A small multi-label image tagger, trained from scratch: 32-pixel images.
Rows from block 4 of a small multi-label image tagger, named by matrix and row number. Rows with one number belong to one neuron. Each number is 128 + 32 x the weight over its row's rms, rounded and kept within 0 to 255. All counts start at 0. Numbers have three digits each.
After each neuron's rows are labels from the 100 images, of 14976, where the neuron reaches its highest value: "patch colour" is the nearest of a few named colours to the mean colour under the peak; "strongest on" is what is common among them. Only what is clearly more common there than usual is listed. The data: photos with spoken descriptions (Open Images, Localized Narratives). In brackets: how many of the 100.
# fc1: MLP up (model.blocks.4.mlp.fc1.weight, 1280x320), inputs 0-319
# fc2: MLP down (model.blocks.4.mlp.fc2.weight, 320x1280, transposed), outputs 0-319

fc1.666:102129133151101095134160130068153161098085168109122122154064150129145163190109147101105059099113145143163156185127081146149164157088123091106188098156178107093093081119175139122145111141135150131157070177107119095091153121104156120101178091082110048117113123166156138127131191128074134106136081210122186167108136021076083087136175097159159138161090125103122133189154114157126119154144136137104156129165191111119131096142146026165188146107114120178057101118121128151142081148142177132171110137119151213127117115160122100142209139121187046179112161083120111156083113134151099100101144156142110122132160142136106119113132141166133090167107093110194109145139159093161177112159115116120116121100109115120196071135146146161079129141155180115088118098151062135151112113120134112130122148113119144176086084136111126129135139080144118182120141118160154182079117114111098136167149175207110070152177100142173107178148135110152121118109117114118130089160156116111104133131
fc2.666:130141162141147077070095136154088121141095105126126143185127114164126120148118128177138124126134121110094134157144105201102123083150085126113165117147099152097163168110103137144098204109173073153108189149133137100106153097090155096115090161134112098124170073122121122099134114111149165141178128148127105153134205103107082140069096127127129119148118093067083150113167100181170136151168047068163165107069106134157106157124176170095110140195132142097134111138091160102146141198148132082195092141102126046129119106163121165116133159127119115124091103156109139116092163220120094097138166118135095135177157080177143159131131108159103125132105170119162203106155169131155075162115125120155160133135109128206088075108102168009082138187155131121165135143175161150087200082132107157143119114153084152132138111146174110119143152098139119146068164166208140128141130169147114143108135122111087152129186133179070096162114138140083153142196176166123128125112136126113153089126
patch colour: black (92)
strongest on: text has "trees" (61); text has "sky" (56)

fc1.677:230157141102142079157108148109082138157124082170147139180127092227113142144075117138117123148113120095116164120114138074109139172085110110165153125165086111114094136170175164027110070095100045127168139112103146152107080085174164143170102098129143169095131128062142130138171142136143155149105127134117154166078098184163126127210172138098132160144139144172150095136120147171149123101087113153103112166081164122114062138150183163131185165137125150103095157127149145142134125149084118121175090163116114111131098140106178150133093154132137097123093072123136134151106173098117145105111110133151138097175064068097152100096141112104156184155182130111196109129139119140194091164133130129100151093135170116158158121140065095129130154124091108075105195090136135109216185103137102136108134043075138156076090171145125158079141140119081123131127182150070127089152101180163138135104157101109107064111113124137112101128108165143174158119143124104108146129116133153097134133048
fc2.677:184135169142210083123146021090090126160129123119151075104087149134114138123144146090128091096162173132169102124159092149122136129110119174097157108169170112126171141158154120119185088118075114139134137089136111094143172174171145125122121127131142143159198126138121165101100083111142139128141111079130151122118084122087147124208149120178164120150101107096131137151150189146145116124171159142152145147215104150146122127157202154136193135109120122114118144164134137120080110115085140148089126120063093105157137110062105135128202154073111112117129128139120124142116125072128117100170125131143115082121120145089190151083140180109094097129171142109117051131166148140136174123136109162070139135123134145039125105154101132084151073165184117102113122033038151134135085120212088088135109136147106184088117160090126132158129094133137138145063150135065116181076087135108084130139144054127145121130115125179130154127128114046103131081091146102138115111118102188115193080136
patch colour: black (55)
strongest on: text has "standing" (57); text has "wall" (53); text has "people" (47); text has "holding" (38)

fc1.282:187154106166037112150111135117084160101116144143162134165101142122115161084095099122092138140061119118091177087117107128173152143072090116163149159147089109159108132125169115074145116105125058142145151089109140200120111086169201164106109157115097220096120145121131117145151153131121119133101114114174147100114158155167140141120127126099089116150146142189057167123112143166091136133128136135152153139166083164135084130164173136122196142134168189082087096147143136166079121132106133174134103106116120133131100134151119144074090093088161179125107111154122119202168146137170130139085127095145133066173090128100121161110132155129115162142206091119222158185154135157147110148168080132115175106157134108121166134109133114072096155145142122108162205101159108092233130139152157147125130068074111168140080145106124112070186093136153092138114152159063126101177157161119163138052145098148122072078086132140107114128122147105116134190188078156140120091160075129129134102114
fc2.282:166133128172193108128097123122177130151122124131085126116113178135093178130141111075148143152122159123121083116144081130133109109153122178082134106123129144142158135151152132119165159112139178114146105114139131083137096159144136129167135119116142108121160114136106131109103050155170109154182123036103135154137110150128126171126124163136162122095148130068121167168130168155170193163255097129082078181068132143150124131074195164120148183086122113044079081101137137110098125117089112080084128109072085116134125131073161133118160151174093108102171086140124152121096098072141098129181132132127107109058108132111112099130098126152159105086125176096104021133154125190113141128100147134134158113136104132050089143159125170034122111130177126110140116072110131129131065097246115148119165158139122161125124146185138115137133122135153161170085118108107107169031107148150130120146133104113147114141172122107135135099095111123123145093086155132146088073119170137061137089098
patch colour: black (38)
strongest on: text has "standing" (53); text has "people" (50); text has "table" (38)

fc1.736:130118141051188136116140168165050117161094145208137137106095101144115152159058142132131093131144147139154149138152098072163190130143064120128148133123168134109137075125116108051132088125153088040126056146041164167140158119118115157104088102104095138060102096052203117128144158135188068147134141110130127142136097095095139094137203215124125144088157094146155085123127142157135091107085189126123121133133148148107077090160174137164147143115073093109142099150160117104142163151030135160151078134126147106189113122151147102161124064123066155106078107130137146090148157174121104133152097146102123092109092113142149096131133105134100128087184047130184077117138109107158122096098160123099151134148159138064112104138160114147094179146134162106163126116147158153102178137151169081105125096127128134108130118149076171137121138136128135177128138112132137108119140109126135127133134183124108129134123179153137167083127136087124179154151074142207140159202135110093128059141
fc2.736:127139137144167138183138070089164132124159133098113087109100163175165159072106151110169132117145152143106143097138110138196096163139116100158084118128139096150114121156102118178213129169122132196106072185152135160134134152103154127134093122151144208173173169106136116093130106155131109077152108106120182133120177111091121144145090120126163148100130092106172144146145159127129137085090115112146122108190032122076136113126131108125189137110109153150126127156108171160143093153114111087092159105050107077152146113081118169095140174134188110109153109102164109131169126092109162110148085155121103120155097118226105183132164102166102071158129097133109067106127164159167128122113097095126122136102100086107208127110130038090140117187167165122176129105050137145087114090159123109141067142168075131105138093062122158139077123063145163103060097164169127167102070151152121120202169117178117122125133162156099111123164155078158131155115158132135062145125119149167170146147
patch colour: grey (70)
strongest on: text has "trees" (60); text has "people" (54); text has "standing" (49); text has "road" (26)

fc1.172:150113140177125113105147112106164111081121086109153182163100099142092176055137112130140149118151187120119133178054156156046133103098103134143145092180162066189130143174154143106079103155180133136121105137131134151100087156136145153126134105168082165099130113104160097122089097142112127186097190121116162148118124188089118114099118154088134124147149136137104113141077106149189121179144138095138083080120132165154115135095109131141081158193130117070183178147117128133183182142110161175205095155150149117126165048105148134093136155130144144136117089095151090173154110124122130142131024140143210100157197114120137149139147123163128127128179192088173129154135143180132134048116099125077186151080173143059128128106118195126142148158132121109110087110135162153103074094128107148093142153107136112185070119077129163085172134093160110110133123124117135153096130190118130109183156114154198092088071103115184144099090145146144121129115143131089064147155099106095099123160
fc2.172:201164111111086166119156155182148146108134183119157122058123092114138150094103135111123109103147051129133103135151114130133099128144109104111107168097094139118081122150103120106176090068094143152163093109121163118159154074117134137156140162119151100115093118129158146115149125179109156072164113077105078152086121141097115174166191105071143133104134125120106118093149141114153154112158206171141098127061110158163155104191101164126105080078087134161152153126105139148134144101070091156173200116085133129114097100113160142160074222163160096134208132231078114136092165108140180105142127209132115132121144131131045106117088113122160137104125087122138157142114154151134066155069149134126121164131088160141027148055139094113119114103082152095188142101086082150114157112125115095112110139132126111128151161162144091122143081155086157097089140110143190109124141114093139130114055156080123167118134148157094082082111115186170133162152104205124138150112165123145140098106
patch colour: grey (62)
strongest on: text has "table" (31)

fc1.80:144112100126140131132131141158113091140158177116116095145117154096140140143091159129069103161184122104145166112104087120133145098199110157110093237144114139109109141115100176130181086132083164140088158126080102146139132142097116106090133156074167124161064137195150125130193140132088133104175122146118132137073166182119140108121106094155132176109167103153159120150164110139175094129119131116146102096070056119128116092131141076174124146116152112116101118086089105158149139099158181174133127103163087132093131142153156066150114186144141181133101142101157088148089073102100129145091152084088124171090078137097085099136128136136106097130103184114100166110161227107137153093183125147098169171157189188080074113149126121172113141110140101159099124163158142143103106143078109115119102040157080119139106029120168057164083128132121156175114095112126177105124110110151146118173106092037183145103134147082164186096125165150140095135136122149111177160117158060118136153117
fc2.80:107226196114088123175137058024131112131097055128146125103126158139147123111071136107185099138117070099160105114154140158185124213132125161173103096087168134144113133189135119172115171107134076165167160091163141081117115114106148147148093174143124130138172145097137173111131080127081109133188108103146109153153145119109161105147143103108147109203124137041105103094165163088131111121124080161114143094150111113133164128120069109091134076064142112118153117139233105146132125190119138121075183107074065103140161124084107115141119137128162131126125138161152149148119208139119128143072110126194105100098109143165163149155150123123121138157131109188159159110099117126141111149143117129140107115093121088164158140149172121153124094200097129106158108124046114142140169112143101122117076173126162069132148153058128109124149147161149150161214090096130103131094119098120105171120126133144123138151121149142144118112190148184104115158195108112162205164146113123111130079113
patch colour: black (31)
strongest on: text has "table" (33)

fc1.571:116109136138112153129144140171106131131100109165168155115131139128096150136148159139142129124110111090128171153182143136117116047144075168149115139161147062127171145127106127158153094183060139076084108133099207164142128132153097086128095111030054143117177142137101247132093131117144135088160108171088144148163148134180135191126142103171081081115088130157091120092081112121163170141149143082128193132090147121154083157097129090088119137115072145181064155105130195129116178148137102098118122112132135123147122132197122100085117146091138172165114074145146095166136141159153100085084162106155118102129087202131102096064101133066150141132123147111138061069127113131117094145074127170156116138211144153144118084141120102192155162125138135113135110158160101138085157111125171109167110124099102126110113077139147132100152135125127102164111107120150099120150082171070134076058116140151129123150067075110136146104074205136131124185076130084147082093094156121097167120145
fc2.571:153125092115144117159162160030133093128102114109152116126136145127114098174160172103103149127128163139160137141104169163090148215156156127116133124141137172076122116153082145131130072150092157156145077153151120148151121187130118187174169124130128113111173140116138099148115149119141142118144106091119186095112116124113045073155132089192200135103151145054105118093141109115143106182086110120135129093048081124153183117107118129132164117173133122133173100135085176185150084157141161187131066116066126118154127137106126149188124129137122122139137076143148135146116139068106145115150107196118119125085108130042162141154181078135159107136075028104144096121109124111124172120140117109187136144102129125071076150138125054030119108115112138135132131105057113107078076148151099093136086082174065081132163127085136082146130132141177185126211123129124141143134079132113113128185142116083052121142168155107092161106108131137156135111134144181153106177109103136162121117147
patch colour: black (79)
strongest on: text has "man" (32); text has "lights" (30)

fc1.204:192079164183120132154132107118120113095105140124135159166093141165138196140092126179147105080179170139155124139113135098128126103145121096191182081082125160139097191154092122164110129142071105100070121066123142157129109177074114124164181131124144093145103125134167086096140112208159157093116117083066143127051159125140106143156131152206104174193199122168141113152109082157135105147149122118126058121121087145081124136111088181157141173144143162108200170030116133171175177104116124141133101130162189175160119126203104138188091199116106141126202114143140106151131137157146086130121117114060148121116150127157130072171132118089116115193162143088071153118100156105146136079132087144178125154075173099115119187113133119135124144160146135129146107168171143170166117095140079135156109132164121173135158161106170116127106126095123138135084134119136089151095108055155188122107099099136158114105126139125114092147108101065135090120130108092135099115119189099156098155105
fc2.204:157100130130113141104127100097105177154127070149150117039105206139135103136153130100121121124134097140078097147112085185068116153126146106206165108137112117117096109157156164145216122116136173121112157184125140134108155163133121163167122111112128231130137148128124106100135200159103141134148147162128123078138102033155134088151071144087134127109142130049118096131143105129106126056087177125218122108097183109125133145146167139123105114107076066229100135078209149201113207177180136111132126135069110135170143114177157069110146135154206160129104082124131159133112146111113152081147107146153170131089139119114114095134102098176097108103114123121156164126132104198149105145126111141097192121123160132130145152084146127154085105121038121131065126107087119133124112139104161115161102092159132134145119091115094121130143128164180146102181164135100146097067140119140123150128167142156200110124126162060124115114133143146093113107158105143124129172136124187113164137132
patch colour: grey (65)
strongest on: text has "woman" (25)

fc1.536:118172158116097150120166091164114144119103145209209153145112140175178161147132099151136142145133078102102135160091126145128083094186095106134111156175171101130189085100136128121139097146090172099107094129095163119114079139172128121124156091100061138120142152096129180152162110120128106054139107126142109174151173146146158211141105113138054152077146153105113142115095150148116139139110078123149180167093113114142104153107156150085114188134090161140127133146118124160104165135188070088061094181169129176121119068142136133115094099128121150151130098149165108126138146136194126177089181117164091151131098156112165094105103121119134158120131153102134094080105104121147128099077162180112131145171153155135125125112101084145079163109111159188126186117146077128063158109137121054166106134134134148090145157145067144145143157140155095190144143092080086117142134181076138101057120121165123151147088044089116162147103103161147186130032100051145115125071134117175134085078
fc2.536:142057121109163146117122255107154142147102174111138116134143132139127101158149130160110164136138141162147168148118155150125147148126136123100075101073159177146112072122185133165129072130089181163145103111136105142174095182136118155097153131122112131134092090143138147134136145149152163160150126125103222087143119108142173115132108078087227125083131126066096103110137138139127154121044101098131081054099081149120152108113125175116092166119118095173169096161080158136151171147112165142110119133070127122147102102081140104145149177132108121150141142129149135127135103089113214138131104088082155141106112089073095147119130000097161176126069063100140061145100136130107195116078109096112111127105102154142116083150141161111136113159129138121142128137114100115100083103095175150130094113124079089130144130111137123152129201140193113064118081116085107155135127134117123121231151119139080143150152121134125144112129141185111167100150180100121101120130113109192174186144
patch colour: black (88)
strongest on: text has "lights" (43); text has "dark" (26)