{
  "norm_position": "pre",
  "optimizer": "soap",
  "adamw_lr_other_params": 0.0012,
  "adamw_weight_decay_other_params": 0
}
Rows from block 3 of a small multi-label image tagger, named by matrix and row number. Rows with one number belong to one neuron. Each number is 128 + 32 x the weight over its row's rms, rounded and kept within 0 to 255. All counts start at 0. Numbers have three digits each.
After each neuron's rows are labels from the 100 images, of 14976, where the neuron reaches its highest value: "top examples" is what is common among them. Only what is clearly more common there than usual is listed. The data: photos with spoken descriptions (Open Images, Localized Narratives).
# fc1: MLP up (model.blocks.3.mlp.fc1.weight, 1280x320), inputs 214-319
# fc2: MLP down (model.blocks.3.mlp.fc2.weight, 320x1280, transposed), outputs 214-319

fc1.226:127130056114131114175103181100160137160148143161136178134084148099141085118093111154129145157123098097147174130094181145159077095096120182113158116148124132096115155172144129130157112105110101115160113072121162085066109075138139164122100143115131160110146160154138131114086143161159072137169130140140153139159162062140
fc2.226:147104164141196201168140147100149103153117113092152159151162134195145120056103099176120131114148119101120154132124111083183171109193141109043080166191118133120142152137119091106137109161096178159155096101127082121140127105127122161173087160144123149161106100098118142138083170125110141103177085171072138193100117118148
top examples: text has "standing"

fc1.311:147157150081133134139081134127118179095126157116113154102092095099117087109120102127154082111158107144138151164096137131118093112104158078112125161193128092153197158171109155160136104120171103115101122157138077166077083088047110129107069172121162148091160120158172113182137153118132141087131134163119122097058101158111
fc2.311:161160135147134108168192125123129149134138122119125032170141185158135103138154158159133091152151125184122118127102077209116183175096166099140126055128129167116123149089129178127135151132099155144110147115141096100175132114211094106195141104051092093047103098121114134104095155188104114169129101171108144164099149068117
top examples: text has "sky"; text has "buildings"; text has "road"

fc1.605:122064106086144112091110119126108109140115137168154142105143177117110157105115219163166134109130122135144148073087164095125138108153087133152159122106153103158157120150115168141159102138126156103144133155140053128100114089131187146086115140117135121132123090167138110136211171129132096123161192132135113160117152101138
fc2.605:167150127133084100107130123146139097079192130139130161130102074167151120068201093136108115119109136103111118117123100132100143135085155138137085121064130127137096106161102119170126167099113169152106123127135109113158127134105127145123128134121076139119084156090099108110081164159156113160091099180136161108122135062162
top examples: text has "sky"; text has "trees"; text has "buildings"; text has "grass"

fc1.244:102076166103121183174186132106148086164114116139130152165082117147099128150069105137145152120165126164097102106136112092177077166179158138143146167129128179060133109149125161137144108112155121148101119169102156113093127150101105143073160162161112177172138111142158109111115143158143182109143157143143177114161175144139
fc2.244:088115140063105150187114122180134119165109063143117090122157106130118109185116141187169117100088127132144146137145147158127129127126116149100115116162137184149147134135116161129102151171215087103106143125085132133151117079102134117161132125116109119130104119089141126137192142102148129077151098156181111133149120121183
top examples: text has "food"; text has "plate"

fc1.395:164107127164127096145142140046134154133127099165108175129144145099150118082066169160107156146191143135109108168098175076086109066143159101119124157087109179133065166121166226165112125181146110102106070141082098102088181119082089042167113140159114029136140172146097124191135157150094136104179108142057110108167165092109
fc2.395:110129124140126161136135137148124107171127100133116122174149114164133133071147125112103091124203134151134131145157081177151182130201121164113119141157158188141144124116130179112164080106136118095125110146152106125139115119179123124197114179108165153180141095112163118151087165133136151148151111143168120144110168150128
top examples: text has "lights"

fc1.261:142116098117141155110117225149165107160182069151141215129138109054121121063127136122133110079133114116139116081197148166154154161125095098112117201113135118141132123091170148130121102137111120149151128074068158108106118109084113119096128136097063130118107144144109143107109069145165103066150072146107068156177151119123
fc2.261:177094160126148161093130117188131107091171165134171126122115147182131134054154092142122158119093128121090132129153098132143103125106151089095115161166168191183139141098146149135108190161098132128118123141105104111153110135127133128178167157129153123106094101155123116111063107134157127135088104062108133111116147087125
top examples: text has "wearing"

fc1.693:155119145143130081071063130172052164196113088086119132118054140144217156185126141173187148096134133143159162159134105142118169071095142107104102119122074117134103103115090160142087104121121135076086148189086121179153137103129093129097110110190099121119105071079170127070099135121102142164157142130118155127111111099167
fc2.693:107093083116102085101150121102129131134127135136114098130101172156134167137180117139104153105082117207090120166136145116143075131086103176172138084200098108153126088127121114135150115123116189104097165142162157129190131118103114132132104077187090137170143122096152147128132158122139101057082084095104109126038135113113
top examples: text has "food"

fc1.728:143117104156113138210111136084120152106074158137160110095107142122086135101107185121108164113141174137146107166100114141176143125123144062155135136156118088114152155145106112121093180096127136138146141112080102114113096123078086099145144175202071131184143139087130164139099071148128108128107157116090151074175159026098
fc2.728:112181083130123151159115088100137125198097207112133113110173178107118186114118141135079114144105134134072133155144145092124091127204107119146156139104145171140103139157147153162140121166102136105128151103138121114128120181162183103167155129083161102127148131135166108088155156103111100143197141143069141153107122107084
top examples: text has "wall"; text has "people"; text has "table"; text has "sitting"

fc1.34:135088084082162122139122127124113102132108148129183148143172196167105147153122140147114154143203124094096114160090119128171086163127138121130099169114093102154119158117186133124151158069117137116178163117133066051117116104154067148115170181141188118151108131168106161113107112120135165110139068100154134142077135116132
fc2.34:085108178102079122161114140164126117108158093103118129156105079149096133080130076131119125134122109112136120147133144095139077095103126115124103181172154130181148077175163119133099069145160047136158089138113110128181123095107165126122118147183143133153126111052157119137119096149113113172070125127103104149109107140128
top examples: text has "sky"; text has "trees"; text has "grass"

fc1.174:096128130109153177112142128139149087166162158090119163105131144121179132135138123111095139124141100039067167113110090128072104137127119147131155129099138115130111104085114159157120119153124098127111096100145140173152183113125196157112172154124106152107085124119138120176148141093121109125098147096113113086171094101152
fc2.174:205121146123189201115121108135143143126181159137146145157117123103128186178139114118118153097101131095129134113117081063120122104082158178198159072089107129151132079087104118146120160089032113155143106103153108114124131106133121143082188116154079132156154099098149129084089154084086085128094180166138123113142134134116
top examples: text has "food"; text has "plate"

fc1.617:163113130138125214146097143142093122126089145140102129128103154124123139098146133159126137157132094095146145179132131145144133190151117105206156081061076083117147132137101115111048155142154101181134059179136117125149166100135118096131125119070087145166143144171094071226117043115169107101092177119078161122119086093115
fc2.617:135153106194096142166109114166116091154055135108138128110165139128109174142116101117130153123124158140101135072143098117146134109110127148084154157173163174077155128129143208122106124110026141125221101123128131133116119168053081107177204165144165137102121134181097135089126157089116168143117155141152152131147170138105
top examples: text has "sky"; text has "clouds"; text has "buildings"

fc1.22:110098128103163174124119171079167111099114063124105143092149155132132162152142081136138134206090146164130137108128157144136171138143118100149072157067099119080140140137105133099107134134048116157178146127093071131134161127105128038129112134116103075115149140146118142147103096150166111149154180175092151166133118083145
fc2.22:218168152160066095174122147165104146158113167138133085168177145119117119091123160117164166103191131174127105155138129140167083167111135135062164145132092172096127084160107148103101117156146143098079145116087113132116128169192096122135084147109104147090173111112181111111142110120103064131153101130093132149116137164103
top examples: text has "wall"; text has "man"

fc1.474:140040145132124117142134147105147183095057125150156126116164113090117134141072206140090150177183175082139105060073158072054152155124131113156129130096148185115110154152120094102153162171084217127101069124115065146100145081139156072119078141165125086157143099143136134182084113141158163119122136117064121133144094128144
fc2.474:132140138125119112130138155126116124135073080123109131144167224156152101118127171103099173111126099147110138125143149144116159153184102186145217054093124121149125081119126168178160153112124130136168090147131115105155114119037107108163122175146057126048134120118137132170151198181116141134111085073097103173141153172131
top examples: text has "lights"

fc1.665:043137116117099167154104147118116169090120173140096114142091109093147111121097173106161083127104165043115152162127147190046154108046160093101093144202169138093093079110116120081075147082121047112075110155118110160102122125096153107080160167078103114151136156125205144158142094116136103147099136131112158121098125131130
fc2.665:074183139090162134104178180158120098140083198149155113121139115101117098178171136136094160144142119086115113116152121134157170135177151108155139144198134160133127147135132089091143058101160105071136121134118149154119161076182167088172163131124170115115154131108100166152158099095147184121125130119140100112157051122088
top examples: text has "sky"; text has "trees"; text has "water"; text has "buildings"

fc1.152:135114165176138073116131110066150080085093110122121159126134169122164151084166118146151146113086159130192116162165118126067196141127165185116142111132112095147098127128105046070168149158120053095118115156112121136100107157134092124148096164135169110198129109125109164138090143106168157160158141178116170122107083092100
fc2.152:107182082144141053149098142152152108142093160124137128158109087148130176122138102060092141156179157093169150129117084138151122092125134114186183140145122121101112109085133199141125127150107182108134112155095151101162114188242164109090145136137183126078087133079175135114144093145129102171148057129111128149122118173155
top examples: text has "lights"

fc1.37:133126114134143133150113199097161125109127081136113065111106131197117124148147168124141081105116154145130111110161168119119098120094161141075125140066138087197156156115123153098132079136076179124133145092160138202081114116101148148102103090122120118033133079126074120117148154141135137129113114161121096146061083113145
fc2.37:135070098217084096123131157121116115082146143139134123144190085145119115081155136161134135083120107123166126117133127156149079128179125149149118121179129194127097154120107100144120148161089091106088116147116130074133132203188132096104090105137150128203201150084116112091113126122123143106101112169157158158118155081092
top examples: text has "standing"; text has "wall"; text has "wearing"

fc1.363:096145112143135097147126151175142167101101137098123119094159165120205160137096113149163140125130138177121100056159146149085107115162098205088090146116070121123094108096091133161180167117166142102148167127045107095105178128140081162131158170060132143135149150125093123116095141077139139180131143068110111145134130089089
fc2.363:131141145096055111122148175148159098139184203115122196179130140135171093129155107130066150158111113133124115147160119051122172126170105113130160130104106132146127123129143139145114159114161107171094143133108111122196148127131091136119062154096076172136067138132090110088139137117128143047099108111139099177080156136128
top examples: text has "wearing"; text has "man"

fc1.683:167109128144142114121155088088076190108109087065135135102132167129063118161099177135162158129150116102156091136111141113080120095118198145066116127173156106128126076100186119148170118136152076138203108102074107139139110157123122140106172123138116127209141124108088138180103093124152169137137121107094148103140071143163
fc2.683:211143163107100159137170119086158140092202118099107098158149122104105207156162133152094162123110157111101139128103164046146051122087117129148142153143145111097130065110093143134114103151124206162135124126124123123122134239170131134118160109105132125124129129118110158157168125118135110192117132051148144148119139100126
top examples: text has "lights"

fc1.455:090185124144121118080070163142122142133139146111108092093106102159097115123092134112110101109089156117152130143102159165082140144098139128080098142085083136073097091121123090129139242113134117143164198136140135179127131104073125152163130174097155124196153113112130131138113082099172099131094081159123170114185151064073
fc2.455:166104166144099129120118102057142145135090119121135140151125118201125139114134076060134085131096141101088156131125073108142160106168099136203116199171160113204117132099117136115112099194164152078053133095051105119114152187085142100106115117064164138088091154098130144159139138095140145154098056084112120131038101140123
top examples: text has "standing"; text has "people"; text has "persons"; text has "group"

fc1.642:156100130120174147175066119062132103101138120095125101110099142124149183080130127107149148105087111178186154120114156143172130108089104086180103114137148150131099112109099108119152167161095119172080098158199112146129089099128071104120120161145125092149134157158102129124109104117162166136120121154129151163156095072131
fc2.642:156076118147110155135134123235138105105119061122111177133075138185136140165137148171168077123130131119110136117129130062139116135133116131165127133096141134089141096135115182130104106091107193082144161137102100143202117099104157114195092122139078084062103071153105112107087140068120133123075085161157130162145102109140
top examples: text has "wall"; text has "sitting"

fc1.310:120100118150216121164126196154188132138151102130086105132088115177091102117144163130124136137103138148142106142125174097107064127113104136069146129092134124163114137118160108085093102118124119131150110059132144177099098130075128134095137100104132080080112122094102114106119141140102111112148093116112113176072110111156
fc2.310:107089084200099093092106152106117108068148112134127093127132108176134125097114164205111118116127117106142145140150100139144122119187116146167108119160093156149124140126105123151141156151070146111119141131166123097138149127170150108175103116143120111182150148100120100090154138143124124066097143152169142109132156058086
top examples: text has "standing"; text has "wall"; text has "man"; text has "two"

fc1.164:108142149221061134132159138114165120133111151113155122106042088123112104077122125148138132187158107106157170183119125133155136131154147105164148114074101035113164101166169123057109097157153106146102093179114138118177105134104091147124136110159103149135122143104187125122152086101097067142164139176053128066171134087049
fc2.164:115110132143116158176146114113107135138130139118128061148141133140152172119106110082144127160134132141083155113162127157118105179127096148165102181098143076159126098158123200130118129149034128115188171134150114117064144227069167093149160154067205183142144107145127114123102139131143120128153121111080153134107137108143
top examples: text has "lights"

fc1.118:141145094132094159129125145077098106089145135164076103081099151144166116122066172149155121117152103141139078175172152084110165111118147089059074126102141095162103117147152145187130113140141074048135121090168126140070125126124118114159139156127130069088136177144084070203164167157099115124161075119118083084086185062127
fc2.118:104102114150129145152128122154115110129139093127091106174131048143128142112159089166060100102170126166134129152152056168165158140131128136190075151158134216108156166122107229095135091100111126109113121131138111125159108120152171135198125147114143157200107113144163109140095129137114137089156164164163116124153144141121
top examples: text has "lights"

fc1.599:172133187102158127109135113126107155171137072135122138075106129162141130124089130108097165095149134156202087167109142111144096143143158124090162124190095068188149120048217040065091131144108141126124118146077095094136118168070136116170085108157146117142153152132101150135137121131133134137161113104087107127101124140152
fc2.599:093170106096129128167152142108121103144126139125150201171142074083130173014149128171132147114193123110212129132104100094177086126081103150166081182144136069167121073089184128127141099174110133150188143130143147142193145182209123151133103135094173116149097118156151136172110112195109131181104087035127122126164152150101
top examples: text has "lights"

fc1.664:161145142158148164136167130117121124116139118078141196077126129139139122092148147114152132151113146148128103132174107185108130193041081158112186113106142130115102137121130164095107101112103151102081074150135163170172131139183172126111117128087143166145126108124142160123057118149114178157108104100113161073152089109089
fc2.664:149103151107064167085102107098150115100074111148131056116122159126129117142117136087102099145130106106118119127165227095150109110197110133125111136185128135185109099186141084138125106102144108186099127140122148139141152144167128097157118116190143118105162133106105110113122076122163122128116156143136163120121081161195
top examples: text has "sky"; text has "clouds"